A small masked image model, trained from scratch.
Data: trained on photos with spoken descriptions (Open Images, Localized Narratives), 203450 training examples, 5.3 epochs.
Rows from block 3 of the encoder of a small masked image model, named by matrix and row number. Rows with one number belong to one neuron. Each number is 128 + 24 x the weight over its row's rms, rounded and kept within 0 to 255. All counts start at 0. Numbers have three digits each.
After each neuron's rows are labels from the 100 images, of 14976, where the neuron reaches its highest value: "top examples" is what is common among them. Only what is clearly more common there than usual is listed. The data: photos with spoken descriptions (Open Images, Localized Narratives).
# fc1: MLP up (encoder.blocks.3.mlp.fc1.weight, 512x128), inputs 0-127
# fc2: MLP down (encoder.blocks.3.mlp.fc2.weight, 128x512, transposed), outputs 0-127

fc1.363:156158137154122125168181100138145130108154176158093128124083073091106127091143176178112133148087111127152122124155156103129145117137100151106123143157083174172143129149116130110109118121133156115154129127137149123137104079135118113137106124120118090117146147106138117085107158132125158173112136085109103127098130114117113119112138110102139134181154124151121135167144112170120118100128
fc2.363:128137106191108106101123122159146125106150071091156168119165142129182130112147092123133169117097125116106141110111142167086097161134134134117112134170146129110136142120111130104075081114126152151144135162114137151159125127134130123122154125124132095168110099151156155130085109151108116113102118094118120137160084124161115135132137148133134100130175144134112174083102112099118158120147
top examples: text has "black"

fc1.103:134137153153134117142145124131119089123180134125112134121095096145091155123156172142095145157119143175143105167137096087161144096044096143092148153133087148117111137142098111109133130121142157109116091124182136136110107119127147149109104140152076138083115123163126138095150098123126096146128140124092118135138146146100110098169121100155159139137127147161115128134131129156144103139154
fc2.103:135110118145107117100140143141106168148142122096137145142146170150186113131139105091101160127072108163125128096153119143056083130149106137125110124117181093146143137099192151123096090115143120100138163142122114153103106111134130124104145158112178119161126129145110122132111127113105114151105172111164097108141117141149135121108151156110135127126172119118127156143099110140092145095135
top examples: text has "black"; text has "white"

fc1.270:111146101143100140126148129161149143072134168166111140150101129105104124109171156147095161119120141167152081112100103077134143176100111149146118163147107104108109121163131110126164137113154134128161102156138110125126091130158138098121113156098161111111126183142141124097143148121116139153142139098116098163124137106110077151126126086116128099128129119172116122175139131143074129132129
fc2.270:130074095169132082124122148187125120117148147117148149113114129134184138114121079108175165157096101115087128091193142162130099149118159149119136103135130138119167138096125170120107071153113136133117134137111135168149135101135116107144120109151109121121132085121122150099110084124136122126097142148118122097172087106131150142143132135120115133124169111120137163112123109155146162126125
top examples: text has "black"

fc1.220:173134114108114131103093172143102111145125091143145130154132167090144116123112128150140165146144131076153091129100120131140113166140122130103141156122116109122095176132122121170091108156124118131115146176142122134142155168093104093124133135111131118141176114118140111112097110111156123165099148087109129158133133160110116115113192083119127097092133092152139121082095163138110130118160
fc2.220:083124106126150132139185103107122151195140103121148142144147123136160164138158120151111115107109118125108127145121136074101136117181057141146130106150186055125136132092155138103110150123106155154150147121126140141149122119137141105113136108151127108099135116112159093104131128135116130096112100113141152121109117125160151113067147194132123143122138145125118140119105130133136151162122
top examples: text has "flowers"

fc1.179:106182121106152109157124129145139076108115136078135166161132117119091107124111123127165074161096156128174169109158117115151100122131133112159111110100125103124141103104093103154114102127133127121167159148154099100111130147101142136185110086090182166157135119149123101168099120127134138122118152120115158084111151125136140097109142111139125165166133132152120108126134128110142149140111
fc2.179:159056147130100124119139120121114177124130132173126104113121142132173132130138131123083173092141112126089091156116140128112137137126152131113166152152139135140137162159163155117143162134122140137092102103097142150141108105155130133064155170177068103104100124121131161114137116134132099121136101155152098182127100137124138148129132158118130097084099121089116138133122123140115105131156
top examples: text has "flowers"

fc1.294:130137101103146142063127117096146130101088146124124114136102120151121144102163134120134133135113127087157140141113140163120145157135107158114115150114120171156113105105127189092154097136122165122111170103099148139083134113141168127120130118141152117125125114140156099120172151125112120167129149129103129192113138111091085159127127072161130078138132151147122063128149119147116122135148
fc2.294:123104127164131090146125157148120101148118120124108115131169110145127102128110135123168130097131136106132117127134120097153123129103134071161138113148176123103146130202090080119150119117122123106136104167130156092154140186093098149121147098078119133122133125124142151145101124156143122098123141170108165098155101142151148157162140120145117122124116150129114118067130162163115165103092
top examples: text has "black"