Rows from block 4 of the encoder of a small masked image model, named by matrix and row number. Rows with one number belong to one neuron. Each number is 50 + 10 x the weight over its row's rms, rounded and kept within 0 to 99. All counts start at 0.
Before each neuron's rows are labels from the 100 images, of 14976, where the neuron reaches its highest value: "peak at" is the part of the image that holds the peak. Only what is clearly more common there than usual is listed. The data: photos with spoken descriptions (Open Images, Localized Narratives).
# fc1: MLP up (encoder.blocks.4.mlp.fc1.weight, 512x128), inputs 0-127
# fc2: MLP down (encoder.blocks.4.mlp.fc2.weight, 128x512, transposed), outputs 0-127

peak at: top right
fc1.74:50 50 48 67 64 48 61 25 61 27 70 41 73 32 47 43 48 31 37 42 53 50 46 50 47 55 59 45 46 48 38 63 50 51 44 72 61 52 55 30 42 50 66 49 48 40 48 53 57 54 43 30 47 46 52 52 40 69 50 56 48 52 45 46 33 37 51 37 64 59 51 35 64 50 57 57 51 67 41 49 39 46 64 39 43 43 42 53 53 45 45 54 51 51 45 45 51 75 46 49 48 46 62 68 40 60 40 59 36 53 55 40 51 46 54 61 42 31 43 42 48 59 47 67 66 45 59 57
fc2.74:43 40 55 45 45 55 43 59 52 76 27 54 28 47 56 63 74 55 54 40 47 50 50 41 39 38 48 50 47 44 44 61 34 36 70 52 32 43 55 71 38 45 51 41 56 58 47 48 48 29 34 51 33 46 42 69 66 53 53 41 48 52 42 59 48 47 42 66 37 42 53 51 46 60 55 59 44 49 43 40 50 60 50 45 56 53 51 54 54 57 70 40 59 49 48 37 65 52 53 40 53 61 66 31 45 38 63 50 62 49 55 56 68 57 49 55 64 66 54 57 53 45 57 29 39 46 39 48

peak at: top right
fc1.59:48 45 48 59 34 61 56 49 50 46 60 62 56 46 33 44 47 49 47 52 40 47 56 56 51 52 53 63 46 58 81 38 49 31 71 36 48 64 64 52 54 54 52 40 42 67 43 52 35 28 57 67 42 57 40 55 42 42 47 63 57 57 37 56 49 43 41 60 70 50 34 57 56 40 46 70 62 64 52 45 70 40 38 53 47 55 39 32 52 67 38 47 42 38 45 38 57 53 57 40 44 54 54 47 55 48 29 45 46 49 51 38 50 50 61 65 32 49 54 46 53 68 51 40 62 49 50 65
fc2.59:38 56 51 36 68 52 50 42 52 53 50 50 59 62 74 57 54 47 53 61 46 57 55 47 40 68 49 49 43 42 36 52 46 62 43 54 56 36 37 53 60 38 43 75 59 46 50 48 65 59 48 30 68 54 54 44 65 47 56 36 57 31 55 48 52 57 55 31 47 49 58 42 42 48 52 33 44 37 43 66 54 54 69 40 43 55 48 66 55 42 53 49 49 48 63 63 32 45 47 62 57 37 41 44 45 38 65 53 37 51 54 58 79 40 39 34 60 36 36 40 46 41 47 52 45 51 54 34

peak at: top centre
fc1.258:53 62 46 42 71 36 39 51 43 52 45 61 51 64 48 33 37 41 39 56 58 33 55 48 36 55 42 49 34 52 46 41 57 44 45 42 62 59 35 48 56 54 48 55 46 55 34 52 43 50 47 47 32 42 56 75 38 58 64 50 37 60 57 60 67 50 49 57 53 47 46 46 60 44 52 43 49 59 76 50 55 51 68 48 59 60 46 55 60 29 48 55 33 35 61 32 51 45 42 56 57 55 60 59 72 57 48 41 34 48 57 53 45 23 56 44 63 44 57 49 50 53 63 50 59 49 68 31
fc2.258:61 52 39 44 42 54 44 64 40 55 58 53 30 61 38 47 48 51 52 31 50 39 67 56 79 48 56 55 36 52 50 42 64 46 39 48 52 43 50 57 24 58 60 39 40 46 58 39 62 54 60 47 73 43 63 49 49 51 49 44 39 58 40 60 36 45 70 53 52 47 55 51 47 55 41 65 63 38 37 54 52 62 28 44 42 52 45 43 35 52 44 50 73 44 40 61 42 56 32 44 50 58 48 55 63 44 52 43 67 47 62 40 40 59 49 50 57 37 62 51 44 39 47 55 72 37 59 50

peak at: centre
fc1.339:56 54 63 31 46 52 56 61 54 39 81 52 48 49 44 56 50 45 50 44 51 60 40 35 30 45 63 70 58 53 40 43 33 72 57 44 32 60 47 48 46 46 41 59 60 49 55 44 44 57 50 42 45 44 48 49 60 43 53 47 54 50 60 49 55 48 42 47 45 44 47 58 59 61 37 45 29 43 51 62 39 42 47 45 67 14 63 59 55 50 34 50 53 54 49 42 51 39 57 34 65 53 65 50 64 50 61 50 33 49 58 33 53 40 55 60 53 49 47 55 45 63 25 53 63 50 53 64
fc2.339:31 37 38 69 58 45 51 40 45 55 26 48 42 43 58 48 55 46 55 61 51 45 55 58 68 53 46 27 47 49 60 62 63 30 33 50 60 43 62 47 43 60 57 45 47 55 54 53 44 48 51 64 47 49 51 49 39 50 50 49 42 59 40 53 49 51 62 52 60 48 53 46 43 44 68 51 80 58 55 36 56 54 47 58 36 69 28 45 54 57 67 54 44 42 55 58 51 61 43 71 35 50 52 52 31 55 39 50 68 55 50 61 40 63 48 37 39 49 47 39 68 41 68 36 44 47 38 42

peak at: top right
fc1.349:51 51 45 50 41 58 59 55 52 32 33 49 53 54 65 57 58 33 37 46 49 65 60 29 59 66 68 47 58 48 47 58 46 63 62 70 50 55 50 38 49 61 62 28 49 46 53 44 39 61 52 40 49 40 42 46 53 69 43 53 41 62 57 49 34 56 47 50 60 47 40 39 71 63 41 53 61 41 49 52 59 66 67 24 48 49 34 44 54 37 44 59 58 50 42 25 32 71 59 40 64 51 42 59 48 50 36 52 51 46 54 55 49 53 67 45 42 42 48 40 48 57 53 56 47 43 60 55
fc2.349:50 57 72 52 52 44 53 63 44 47 50 61 46 35 47 39 23 66 56 55 67 49 32 45 41 50 38 45 61 25 42 62 65 44 30 27 63 55 58 45 50 54 64 41 64 49 56 64 50 31 61 56 62 49 61 44 51 37 38 49 56 33 55 43 54 41 47 48 56 52 48 61 39 46 51 52 62 47 54 61 49 43 57 57 37 48 66 48 45 51 22 51 51 60 49 65 50 57 44 53 31 52 58 56 45 48 54 37 63 55 64 56 64 40 31 63 47 53 54 39 54 49 40 52 51 48 41 56

peak at: bottom left
fc1.443:53 38 56 45 65 50 44 62 57 33 55 62 57 24 70 54 31 62 42 38 53 43 41 51 53 49 43 67 39 53 44 43 62 49 53 30 41 43 43 50 47 58 47 33 28 66 38 36 40 48 42 52 55 61 37 49 57 42 45 55 49 46 41 40 56 61 52 41 47 60 66 53 54 40 65 48 65 59 65 54 36 51 43 50 47 45 40 56 28 42 45 63 40 59 31 50 78 50 41 32 61 55 54 54 57 45 54 56 66 44 65 49 52 62 54 59 56 50 43 43 59 43 56 38 62 46 59 55
fc2.443:60 52 42 42 31 41 55 34 55 65 53 48 42 71 37 46 62 43 61 69 59 43 53 64 41 60 46 40 46 54 62 48 46 60 33 67 62 60 55 52 50 37 54 71 72 41 54 53 53 45 65 40 49 49 57 52 53 68 52 41 52 53 55 51 36 37 45 52 55 45 47 41 36 50 33 46 46 42 56 37 66 57 48 53 48 48 40 34 68 68 61 35 60 41 72 50 31 46 61 51 46 48 51 47 35 41 53 37 37 58 47 46 51 49 48 45 46 59 64 53 36 46 39 67 35 46 41 58

peak at: top left
fc1.98:43 66 51 37 62 38 37 41 60 42 76 59 33 50 48 37 48 55 57 58 52 55 44 43 50 69 55 52 47 38 52 33 65 45 76 35 67 51 55 39 52 48 57 55 55 59 58 40 46 45 44 58 22 56 34 41 49 52 67 57 36 46 55 47 53 37 68 56 43 48 33 31 46 54 36 59 46 67 65 49 53 49 40 44 54 50 55 54 56 42 71 48 44 67 37 56 47 57 55 47 59 59 34 43 56 53 53 48 45 49 54 46 44 60 41 41 50 63 36 54 43 29 55 49 58 57 49 59
fc2.98:74 50 52 48 38 62 68 47 50 63 39 43 68 46 42 57 62 44 37 29 51 60 50 56 47 42 54 44 66 40 43 58 50 54 41 60 48 53 49 69 54 48 51 52 49 61 45 52 48 52 35 19 43 45 65 60 48 37 59 50 64 51 44 52 36 43 49 40 39 39 44 61 47 33 31 65 53 37 40 45 52 56 48 38 47 38 44 60 47 55 35 58 60 60 46 51 35 68 68 41 56 56 36 59 52 42 64 55 50 43 37 42 47 49 55 46 51 57 68 33 53 68 54 62 66 57 37 50

peak at: centre
fc1.20:63 45 61 55 49 48 29 49 59 36 42 57 41 47 48 50 54 68 58 39 64 36 44 54 58 49 46 54 48 70 52 47 58 57 57 55 56 41 55 38 35 44 60 54 52 48 56 57 58 48 33 49 66 49 44 49 54 61 41 49 53 68 52 51 62 48 49 71 36 43 49 40 38 58 48 45 47 62 40 63 58 40 63 26 67 47 75 45 34 42 46 54 56 56 37 49 51 50 52 53 50 45 34 49 73 38 67 44 48 53 32 46 48 47 35 46 46 51 49 65 43 47 65 46 35 56 60 19
fc2.20:37 63 50 42 50 41 55 56 45 60 46 48 42 29 55 60 56 29 44 74 61 50 49 49 50 46 49 47 55 58 45 70 43 43 53 69 55 52 43 58 37 47 49 32 44 38 57 70 46 47 56 36 77 20 58 55 33 54 37 52 45 46 28 50 46 64 60 43 41 44 71 59 61 60 54 52 55 48 37 44 57 42 59 59 55 54 45 48 70 56 38 56 51 43 53 46 43 46 59 36 44 41 47 45 56 36 45 59 50 54 50 52 51 37 33 55 66 35 62 55 57 66 52 48 35 52 48 59

peak at: top centre; top right
fc1.487:42 65 54 55 52 47 46 52 66 52 43 53 58 52 57 56 64 34 37 49 34 26 56 54 39 42 40 66 55 47 36 33 29 39 48 38 45 25 52 39 49 44 59 52 52 33 48 58 47 53 58 47 46 65 51 69 53 47 54 66 50 42 55 48 53 47 49 50 51 55 42 28 55 31 55 51 67 75 53 42 66 49 61 21 52 52 51 38 62 40 67 51 43 59 44 25 58 53 40 69 47 43 47 44 58 56 56 64 60 55 50 54 48 41 50 46 53 46 47 66 45 60 50 52 48 57 47 46
fc2.487:46 47 49 39 54 51 50 49 46 66 45 57 52 56 39 66 47 57 34 47 34 78 58 61 54 59 59 45 49 57 44 66 56 53 61 49 61 58 46 57 52 52 55 46 45 54 38 38 22 39 50 64 44 49 53 55 48 53 43 38 60 52 51 51 54 56 58 52 55 55 47 71 31 65 49 56 30 40 45 24 38 50 33 47 46 45 57 56 45 46 63 58 62 46 52 47 54 52 45 28 48 60 58 41 47 51 66 50 35 67 44 34 53 55 56 42 68 61 31 55 57 54 32 30 36 41 60 49

peak at: centre
fc1.459:60 54 54 51 54 57 53 41 47 43 53 36 46 53 56 47 33 66 54 57 57 55 32 45 58 45 40 60 54 50 67 56 44 72 63 45 54 61 73 52 44 57 36 56 31 56 53 57 49 55 39 65 55 34 40 43 49 49 55 36 43 55 55 53 50 58 57 53 52 44 38 31 55 45 56 39 46 60 49 36 55 23 61 50 63 33 48 58 51 57 66 50 44 61 43 75 56 60 47 44 59 57 47 55 50 33 49 64 43 55 37 42 66 54 56 54 39 33 22 37 54 54 38 40 34 47 57 50
fc2.459:41 65 38 50 56 37 46 56 55 42 63 58 72 44 26 57 44 25 46 65 56 62 73 73 53 47 34 45 53 70 52 50 60 55 39 53 45 59 37 55 57 65 55 41 38 31 53 57 65 36 54 58 62 38 53 45 44 64 45 56 54 48 42 54 47 44 42 46 52 42 53 53 45 52 51 37 56 29 56 61 53 56 52 35 61 65 46 44 54 50 59 53 51 63 49 32 53 52 47 50 62 43 72 41 50 50 44 44 28 46 42 46 39 45 42 68 53 46 54 67 49 56 47 49 39 50 56 33

peak at: top right
fc1.24:37 48 62 56 58 41 55 60 41 58 46 39 51 43 69 47 59 56 41 47 34 41 50 45 54 72 50 62 42 47 59 64 37 51 59 50 47 49 54 41 43 36 52 51 53 45 41 60 58 68 42 63 49 40 50 71 43 60 54 56 52 23 46 58 43 41 37 47 69 59 45 41 52 42 37 72 61 56 50 52 61 64 51 46 56 42 57 49 73 35 62 41 50 60 55 24 47 50 44 47 43 57 48 51 60 20 44 31 46 44 63 44 54 47 62 49 51 48 32 61 45 67 40 52 53 44 52 47
fc2.24:51 45 51 47 60 48 45 60 58 63 46 45 55 57 44 59 63 53 35 51 38 39 83 42 57 53 45 44 41 57 55 42 51 39 56 49 60 62 35 53 37 37 41 59 46 54 46 36 50 31 62 29 47 36 60 58 68 49 52 46 60 59 60 65 57 67 51 63 45 59 45 50 41 71 44 40 53 71 48 43 52 55 51 45 50 57 51 39 63 25 64 41 44 50 33 45 51 48 43 41 57 50 50 41 30 53 68 25 53 69 44 54 50 53 51 29 46 58 55 44 55 49 49 39 47 41 57 49

peak at: top left
fc1.22:50 64 58 40 49 44 57 47 50 63 75 50 64 54 58 30 44 51 53 28 42 41 53 63 50 60 40 37 30 37 63 48 47 47 56 39 45 53 61 52 46 48 45 52 55 46 49 40 42 44 65 49 43 46 44 52 61 57 40 57 64 39 27 34 63 57 47 33 44 34 41 68 58 50 37 52 68 50 43 60 50 53 41 41 41 44 70 59 75 56 55 44 48 61 52 52 36 38 46 50 64 64 47 48 41 31 58 56 57 43 31 69 53 48 62 36 44 59 49 54 46 61 39 59 59 50 57 46
fc2.22:52 50 45 52 60 62 48 44 54 46 57 36 56 58 41 46 56 51 50 73 55 60 59 44 54 72 49 54 57 43 50 33 54 60 38 34 64 62 26 58 50 44 69 64 52 41 59 66 54 44 53 51 59 38 72 52 51 58 69 47 28 61 53 60 53 46 47 53 59 49 35 25 35 56 56 54 40 51 50 35 69 42 44 41 53 64 41 52 50 47 51 40 57 45 43 65 43 32 51 47 34 54 62 43 47 58 41 46 42 33 37 39 47 59 39 52 36 57 49 37 52 46 64 61 36 54 45 57

peak at: top centre
fc1.208:54 61 49 32 54 39 60 34 39 41 47 48 51 40 53 56 38 50 58 48 50 44 41 51 57 51 59 51 38 48 63 31 47 47 55 64 33 49 50 46 60 46 56 57 70 74 61 42 55 52 41 41 37 61 57 54 44 48 54 71 46 55 51 48 60 32 76 52 41 49 47 36 45 54 55 54 49 54 55 38 57 21 52 54 54 37 43 63 50 46 31 69 34 47 47 47 42 30 45 33 58 40 51 44 63 55 53 53 57 53 62 54 38 39 46 66 57 41 54 59 45 55 54 58 73 41 53 68
fc2.208:55 44 41 36 43 39 57 45 44 51 47 41 42 60 59 48 56 45 52 37 42 43 57 47 53 38 62 74 32 55 42 35 56 46 66 46 57 73 58 72 47 48 39 45 38 50 37 59 37 60 61 47 48 33 67 46 53 42 50 48 61 63 45 62 43 55 61 54 39 38 50 35 61 65 43 40 68 43 56 43 58 65 32 42 52 51 29 56 62 51 50 49 54 45 50 52 52 39 42 56 46 79 58 51 46 68 49 53 44 43 50 35 50 57 44 33 49 54 61 38 60 62 47 37 61 44 60 63

peak at: bottom left
fc1.42:61 65 61 62 50 55 43 44 52 51 57 53 48 48 63 47 59 67 49 46 67 37 37 47 55 45 60 48 40 52 49 41 50 58 54 57 54 41 38 53 48 46 62 73 38 58 45 33 41 37 64 37 46 64 48 45 37 52 53 52 50 54 50 51 60 35 48 43 43 64 60 45 56 39 50 62 49 58 63 23 58 56 60 43 41 54 56 72 39 42 68 42 45 58 32 54 37 36 47 43 34 52 59 21 38 75 66 43 55 57 49 49 47 45 49 57 54 62 53 57 45 35 37 33 47 46 46 40
fc2.42:36 31 69 50 48 54 49 48 48 56 56 42 53 38 37 53 36 50 33 59 48 56 63 64 49 38 49 47 45 59 48 57 32 41 58 49 49 55 53 62 46 44 36 45 25 34 70 50 51 45 30 50 55 49 37 55 64 57 50 58 36 56 29 68 53 56 52 59 51 45 50 54 42 52 56 34 57 47 43 40 51 38 56 44 50 60 55 45 69 54 32 27 50 74 41 45 61 61 52 48 45 66 43 46 52 40 57 57 56 64 57 56 35 72 70 55 48 59 62 44 62 54 56 40 45 46 36 49

peak at: top left
fc1.178:53 41 53 71 43 42 56 24 50 38 53 35 56 51 43 49 47 38 57 57 40 48 65 51 47 67 52 51 55 73 63 40 53 61 46 70 60 52 38 32 62 75 59 52 56 54 45 55 42 63 60 37 49 44 35 56 41 60 40 63 61 52 51 40 55 53 52 30 50 38 61 38 47 52 41 77 56 47 44 53 49 56 53 63 56 53 63 31 55 59 48 40 58 52 42 44 38 66 43 54 55 69 54 41 43 40 41 51 51 52 36 46 64 33 44 45 56 46 56 37 50 46 32 39 51 47 45 60
fc2.178:55 68 68 54 52 50 53 48 48 33 59 73 52 42 51 28 32 38 42 46 75 41 52 34 55 50 41 46 66 20 46 51 63 53 45 48 56 34 40 20 63 51 60 43 47 33 58 61 67 46 56 44 47 42 58 47 51 39 52 47 60 34 55 57 53 41 50 52 51 51 54 51 52 46 45 44 45 67 62 63 61 22 62 51 49 41 52 55 39 49 28 58 42 49 54 54 49 44 60 48 60 51 51 57 44 47 46 51 48 41 66 69 51 47 50 60 52 51 51 32 53 58 57 59 48 52 51 50

peak at: top right
fc1.291:34 54 40 48 57 35 46 43 43 29 45 53 53 58 53 37 37 53 40 58 50 47 57 46 39 46 45 53 45 64 50 43 43 64 49 63 58 47 55 41 67 26 39 52 50 53 38 52 47 61 73 52 37 54 54 59 36 46 50 38 54 37 56 52 46 40 63 20 57 51 47 50 64 64 58 58 67 68 44 58 55 54 52 59 55 53 63 41 66 42 60 23 59 60 78 51 48 54 46 42 57 33 58 47 65 47 56 47 55 51 48 50 63 35 41 42 60 48 53 33 56 46 48 55 39 56 46 35
fc2.291:57 53 45 59 64 42 62 46 51 30 42 63 59 46 48 53 61 59 45 40 45 49 54 45 31 50 39 49 50 37 69 44 65 59 55 43 59 49 58 36 42 35 71 66 29 54 43 45 52 44 63 39 67 66 60 37 41 44 44 57 70 47 59 49 46 52 42 53 45 57 33 55 55 61 63 48 57 51 62 48 51 42 46 52 46 46 48 58 57 50 57 69 47 53 47 47 62 56 55 37 42 64 37 58 31 68 48 59 34 43 43 56 58 38 60 56 52 33 37 56 40 40 44 48 21 45 50 33

peak at: centre
fc1.267:81 50 54 33 46 54 55 55 50 43 46 42 53 67 65 50 42 53 57 64 37 38 56 38 58 51 70 53 66 45 35 57 34 35 65 37 38 40 39 39 60 53 35 42 36 43 47 63 50 44 50 51 54 35 43 47 62 40 62 56 42 59 41 45 60 37 52 43 51 67 58 51 54 47 50 43 50 64 48 55 52 40 65 48 50 65 51 53 61 34 46 48 62 44 51 57 59 32 44 52 56 52 40 46 27 46 67 44 59 65 48 51 35 42 40 57 45 59 22 56 52 35 54 58 47 57 47 56
fc2.267:60 48 36 63 68 48 45 58 42 57 44 52 47 67 73 46 64 44 47 42 51 60 53 44 42 69 39 57 48 53 50 46 46 50 41 43 50 71 43 60 45 48 59 51 50 49 43 49 47 53 37 40 34 33 45 28 53 70 49 40 45 53 61 48 52 45 59 50 49 62 59 47 52 48 51 60 41 53 42 61 62 36 36 36 54 37 43 52 56 39 61 38 40 48 80 45 50 62 56 50 61 65 64 38 27 46 48 49 49 36 61 47 51 50 41 74 46 46 45 41 73 59 28 52 39 53 51 55

peak at: top centre
fc1.60:63 43 41 48 57 53 61 64 49 37 53 28 49 50 50 43 34 42 40 53 48 56 58 54 35 55 62 39 47 43 53 51 47 34 70 55 64 35 56 41 37 59 58 43 49 28 74 55 51 44 51 44 32 66 43 58 55 74 51 66 57 41 35 30 59 40 48 44 58 57 43 28 56 62 56 73 48 33 42 51 38 49 51 38 43 60 54 58 64 48 52 59 42 57 36 60 50 62 50 44 51 57 59 55 53 50 52 58 41 62 64 54 42 34 51 61 56 38 61 56 51 54 38 58 50 37 46 54
fc2.60:35 39 53 49 36 58 46 51 74 73 48 58 43 50 56 55 67 55 58 50 52 44 42 47 63 40 39 54 43 48 39 58 46 42 64 30 44 43 37 76 43 50 53 53 46 54 32 50 59 43 50 56 44 45 46 74 55 33 49 39 40 45 48 69 46 53 47 65 40 29 48 55 47 48 37 37 52 68 63 51 42 61 53 41 65 41 46 53 61 56 72 40 55 37 56 34 54 49 63 47 44 51 49 39 41 47 56 58 67 56 44 43 65 58 57 26 63 54 42 38 54 49 60 52 49 58 56 44

peak at: top right
fc1.444:45 46 56 69 57 37 39 43 54 46 44 55 51 56 51 45 52 43 51 52 58 55 68 50 53 58 62 41 34 58 49 50 64 53 58 64 76 59 55 26 49 44 67 59 46 50 71 51 32 54 30 34 42 57 35 68 28 67 42 61 57 53 47 52 34 46 35 44 51 45 51 18 49 52 56 62 54 41 37 34 50 57 54 45 46 55 51 51 63 60 42 54 48 42 45 50 48 73 51 37 61 51 54 52 46 41 45 53 55 63 49 60 52 42 59 60 41 41 67 41 61 46 37 46 43 56 49 48
fc2.444:37 47 44 55 47 61 47 54 71 57 46 52 49 51 50 56 89 34 50 43 53 58 44 43 39 46 51 59 35 44 49 39 55 49 58 49 39 50 57 80 54 54 46 47 54 39 32 42 46 30 49 49 40 66 60 56 66 56 52 38 59 61 43 47 55 57 43 61 43 36 41 48 55 62 47 46 48 53 58 49 45 41 65 43 53 48 55 56 47 50 87 43 49 47 63 30 60 52 53 45 51 50 53 35 24 42 71 51 57 54 44 42 52 42 42 45 48 67 41 44 48 57 42 46 62 47 59 49

peak at: top left
fc1.122:53 39 65 57 46 43 62 60 48 31 44 58 67 39 56 36 59 38 46 39 57 45 72 55 43 58 58 43 40 43 55 51 68 60 40 54 53 51 49 32 59 57 66 46 46 55 40 48 37 63 51 40 44 48 40 53 30 56 54 54 48 51 57 60 47 62 51 28 47 39 61 46 52 53 31 59 52 49 61 62 39 63 54 63 49 53 60 32 80 57 56 47 48 69 60 45 42 47 56 59 64 56 36 60 51 57 35 47 37 37 41 37 49 33 52 60 46 49 54 23 46 54 45 43 55 54 55 45
fc2.122:52 53 47 59 47 38 56 46 53 52 50 59 46 61 50 41 29 55 51 40 57 54 55 56 60 57 46 45 63 33 43 30 46 50 48 43 49 54 45 30 71 53 49 53 39 47 61 58 50 51 58 57 48 58 53 31 36 30 34 60 55 48 55 56 38 44 46 62 46 45 53 52 38 50 66 50 57 80 69 43 56 46 65 57 42 52 52 65 41 43 09 46 39 52 38 72 41 53 65 48 41 52 63 61 64 46 54 44 39 44 56 52 54 48 56 49 65 44 45 48 47 40 58 63 55 54 33 47

peak at: centre
fc1.416:62 41 66 50 56 50 49 49 57 44 39 57 46 40 45 45 46 61 51 39 32 47 49 54 53 50 51 45 49 61 70 69 50 53 63 47 47 58 45 39 54 47 50 56 43 59 42 57 41 71 33 57 42 29 48 56 50 13 46 47 60 68 47 59 56 35 49 55 39 48 51 47 47 58 47 50 39 45 60 48 53 31 50 39 37 49 60 39 40 50 61 61 42 42 48 68 57 43 61 37 53 42 47 79 57 55 62 38 43 64 40 66 52 41 42 54 42 59 59 69 62 51 52 61 44 64 47 29
fc2.416:52 38 48 53 68 39 58 54 59 65 53 29 41 42 67 53 43 40 62 47 60 58 57 44 70 43 52 44 46 48 65 53 53 55 67 34 44 48 50 41 48 44 36 38 80 41 68 40 56 46 39 39 50 47 53 50 40 52 59 42 59 66 50 55 62 61 39 46 64 33 49 42 46 49 33 60 41 58 50 62 42 42 68 43 50 77 34 46 52 54 35 55 53 47 50 40 47 63 67 63 45 49 56 39 54 37 46 56 50 44 64 34 50 42 31 57 52 46 39 39 45 48 52 44 70 54 53 53

peak at: centre
fc1.193:62 14 47 51 59 40 58 38 62 45 28 46 57 52 36 62 52 54 45 56 46 52 58 62 46 47 46 39 46 43 69 55 50 47 56 46 50 51 42 47 47 61 48 42 54 65 78 37 53 60 41 50 68 43 60 64 56 56 33 47 48 49 42 61 53 48 49 41 47 58 76 46 48 61 47 47 46 51 62 53 40 51 62 58 53 60 41 39 49 52 58 42 46 43 56 67 31 42 29 59 55 28 41 48 53 69 57 44 47 41 56 57 45 39 64 27 50 51 47 59 48 40 66 47 43 39 47 51
fc2.193:40 72 53 57 39 57 57 53 48 55 65 56 19 51 61 39 38 44 56 44 47 48 33 36 57 44 50 44 56 56 46 56 49 53 49 58 44 49 56 55 46 37 55 32 58 42 22 48 45 38 44 70 44 51 37 42 47 43 60 51 43 50 48 38 44 57 59 53 46 41 34 60 60 41 57 47 54 49 44 47 55 55 30 47 52 28 67 68 56 51 45 56 53 58 55 40 62 61 66 51 34 64 72 55 49 45 35 65 67 59 46 41 57 49 43 70 58 57 63 45 51 69 45 49 60 60 55 52

peak at: top right
fc1.282:47 41 54 74 38 50 57 54 43 40 51 46 63 59 59 42 55 35 53 53 52 57 74 37 40 55 39 31 49 46 64 47 30 32 62 48 45 62 56 55 64 54 55 55 61 53 49 60 61 50 55 59 52 68 70 34 47 50 57 51 51 42 61 37 60 39 45 54 62 45 42 49 46 48 62 53 36 57 43 51 49 60 59 53 42 59 64 58 56 37 50 41 31 35 29 43 41 39 54 57 51 33 44 29 50 57 47 50 48 45 49 47 39 59 45 62 44 52 33 67 31 49 52 40 63 72 48 43
fc2.282:52 59 62 46 48 62 49 27 57 55 61 49 57 46 42 50 35 38 44 61 51 47 10 50 38 54 47 54 59 48 54 44 55 32 48 37 49 42 40 33 43 69 50 60 53 54 63 32 65 43 45 46 48 59 45 64 40 50 53 55 45 53 44 59 65 32 59 62 51 62 47 52 45 43 47 38 58 49 48 54 52 32 32 41 62 54 33 45 54 44 52 72 65 50 59 34 54 49 60 49 76 49 56 52 58 47 46 42 61 39 69 57 66 46 52 38 43 52 54 40 59 53 50 45 40 51 51 62

peak at: top left
fc1.296:40 66 65 36 53 41 62 60 41 46 50 50 75 58 47 43 50 55 53 43 47 61 46 48 43 53 54 38 38 50 47 30 50 61 60 52 48 27 52 41 51 51 58 55 49 51 42 53 32 39 57 43 51 35 37 40 47 61 41 53 47 41 60 50 64 36 44 53 48 40 59 38 43 82 39 50 56 38 45 41 47 45 65 44 58 38 33 50 62 51 68 57 48 66 46 59 54 42 36 54 49 55 51 78 44 44 58 58 46 48 51 68 36 65 72 48 36 51 39 59 58 56 44 39 55 45 58 61
fc2.296:59 59 49 33 49 50 50 56 52 36 54 46 59 43 41 41 61 67 44 54 42 57 61 38 46 69 46 51 42 39 51 42 66 40 48 71 61 61 39 56 43 28 63 64 35 49 46 47 66 44 50 43 58 50 65 61 57 58 60 38 41 53 69 75 66 46 52 43 57 41 46 50 35 38 57 45 57 45 61 55 51 52 55 40 53 53 53 59 52 51 47 46 45 48 51 45 51 50 58 41 47 49 54 31 48 57 38 43 41 64 60 38 55 33 42 62 46 25 59 19 50 45 45 55 35 72 43 56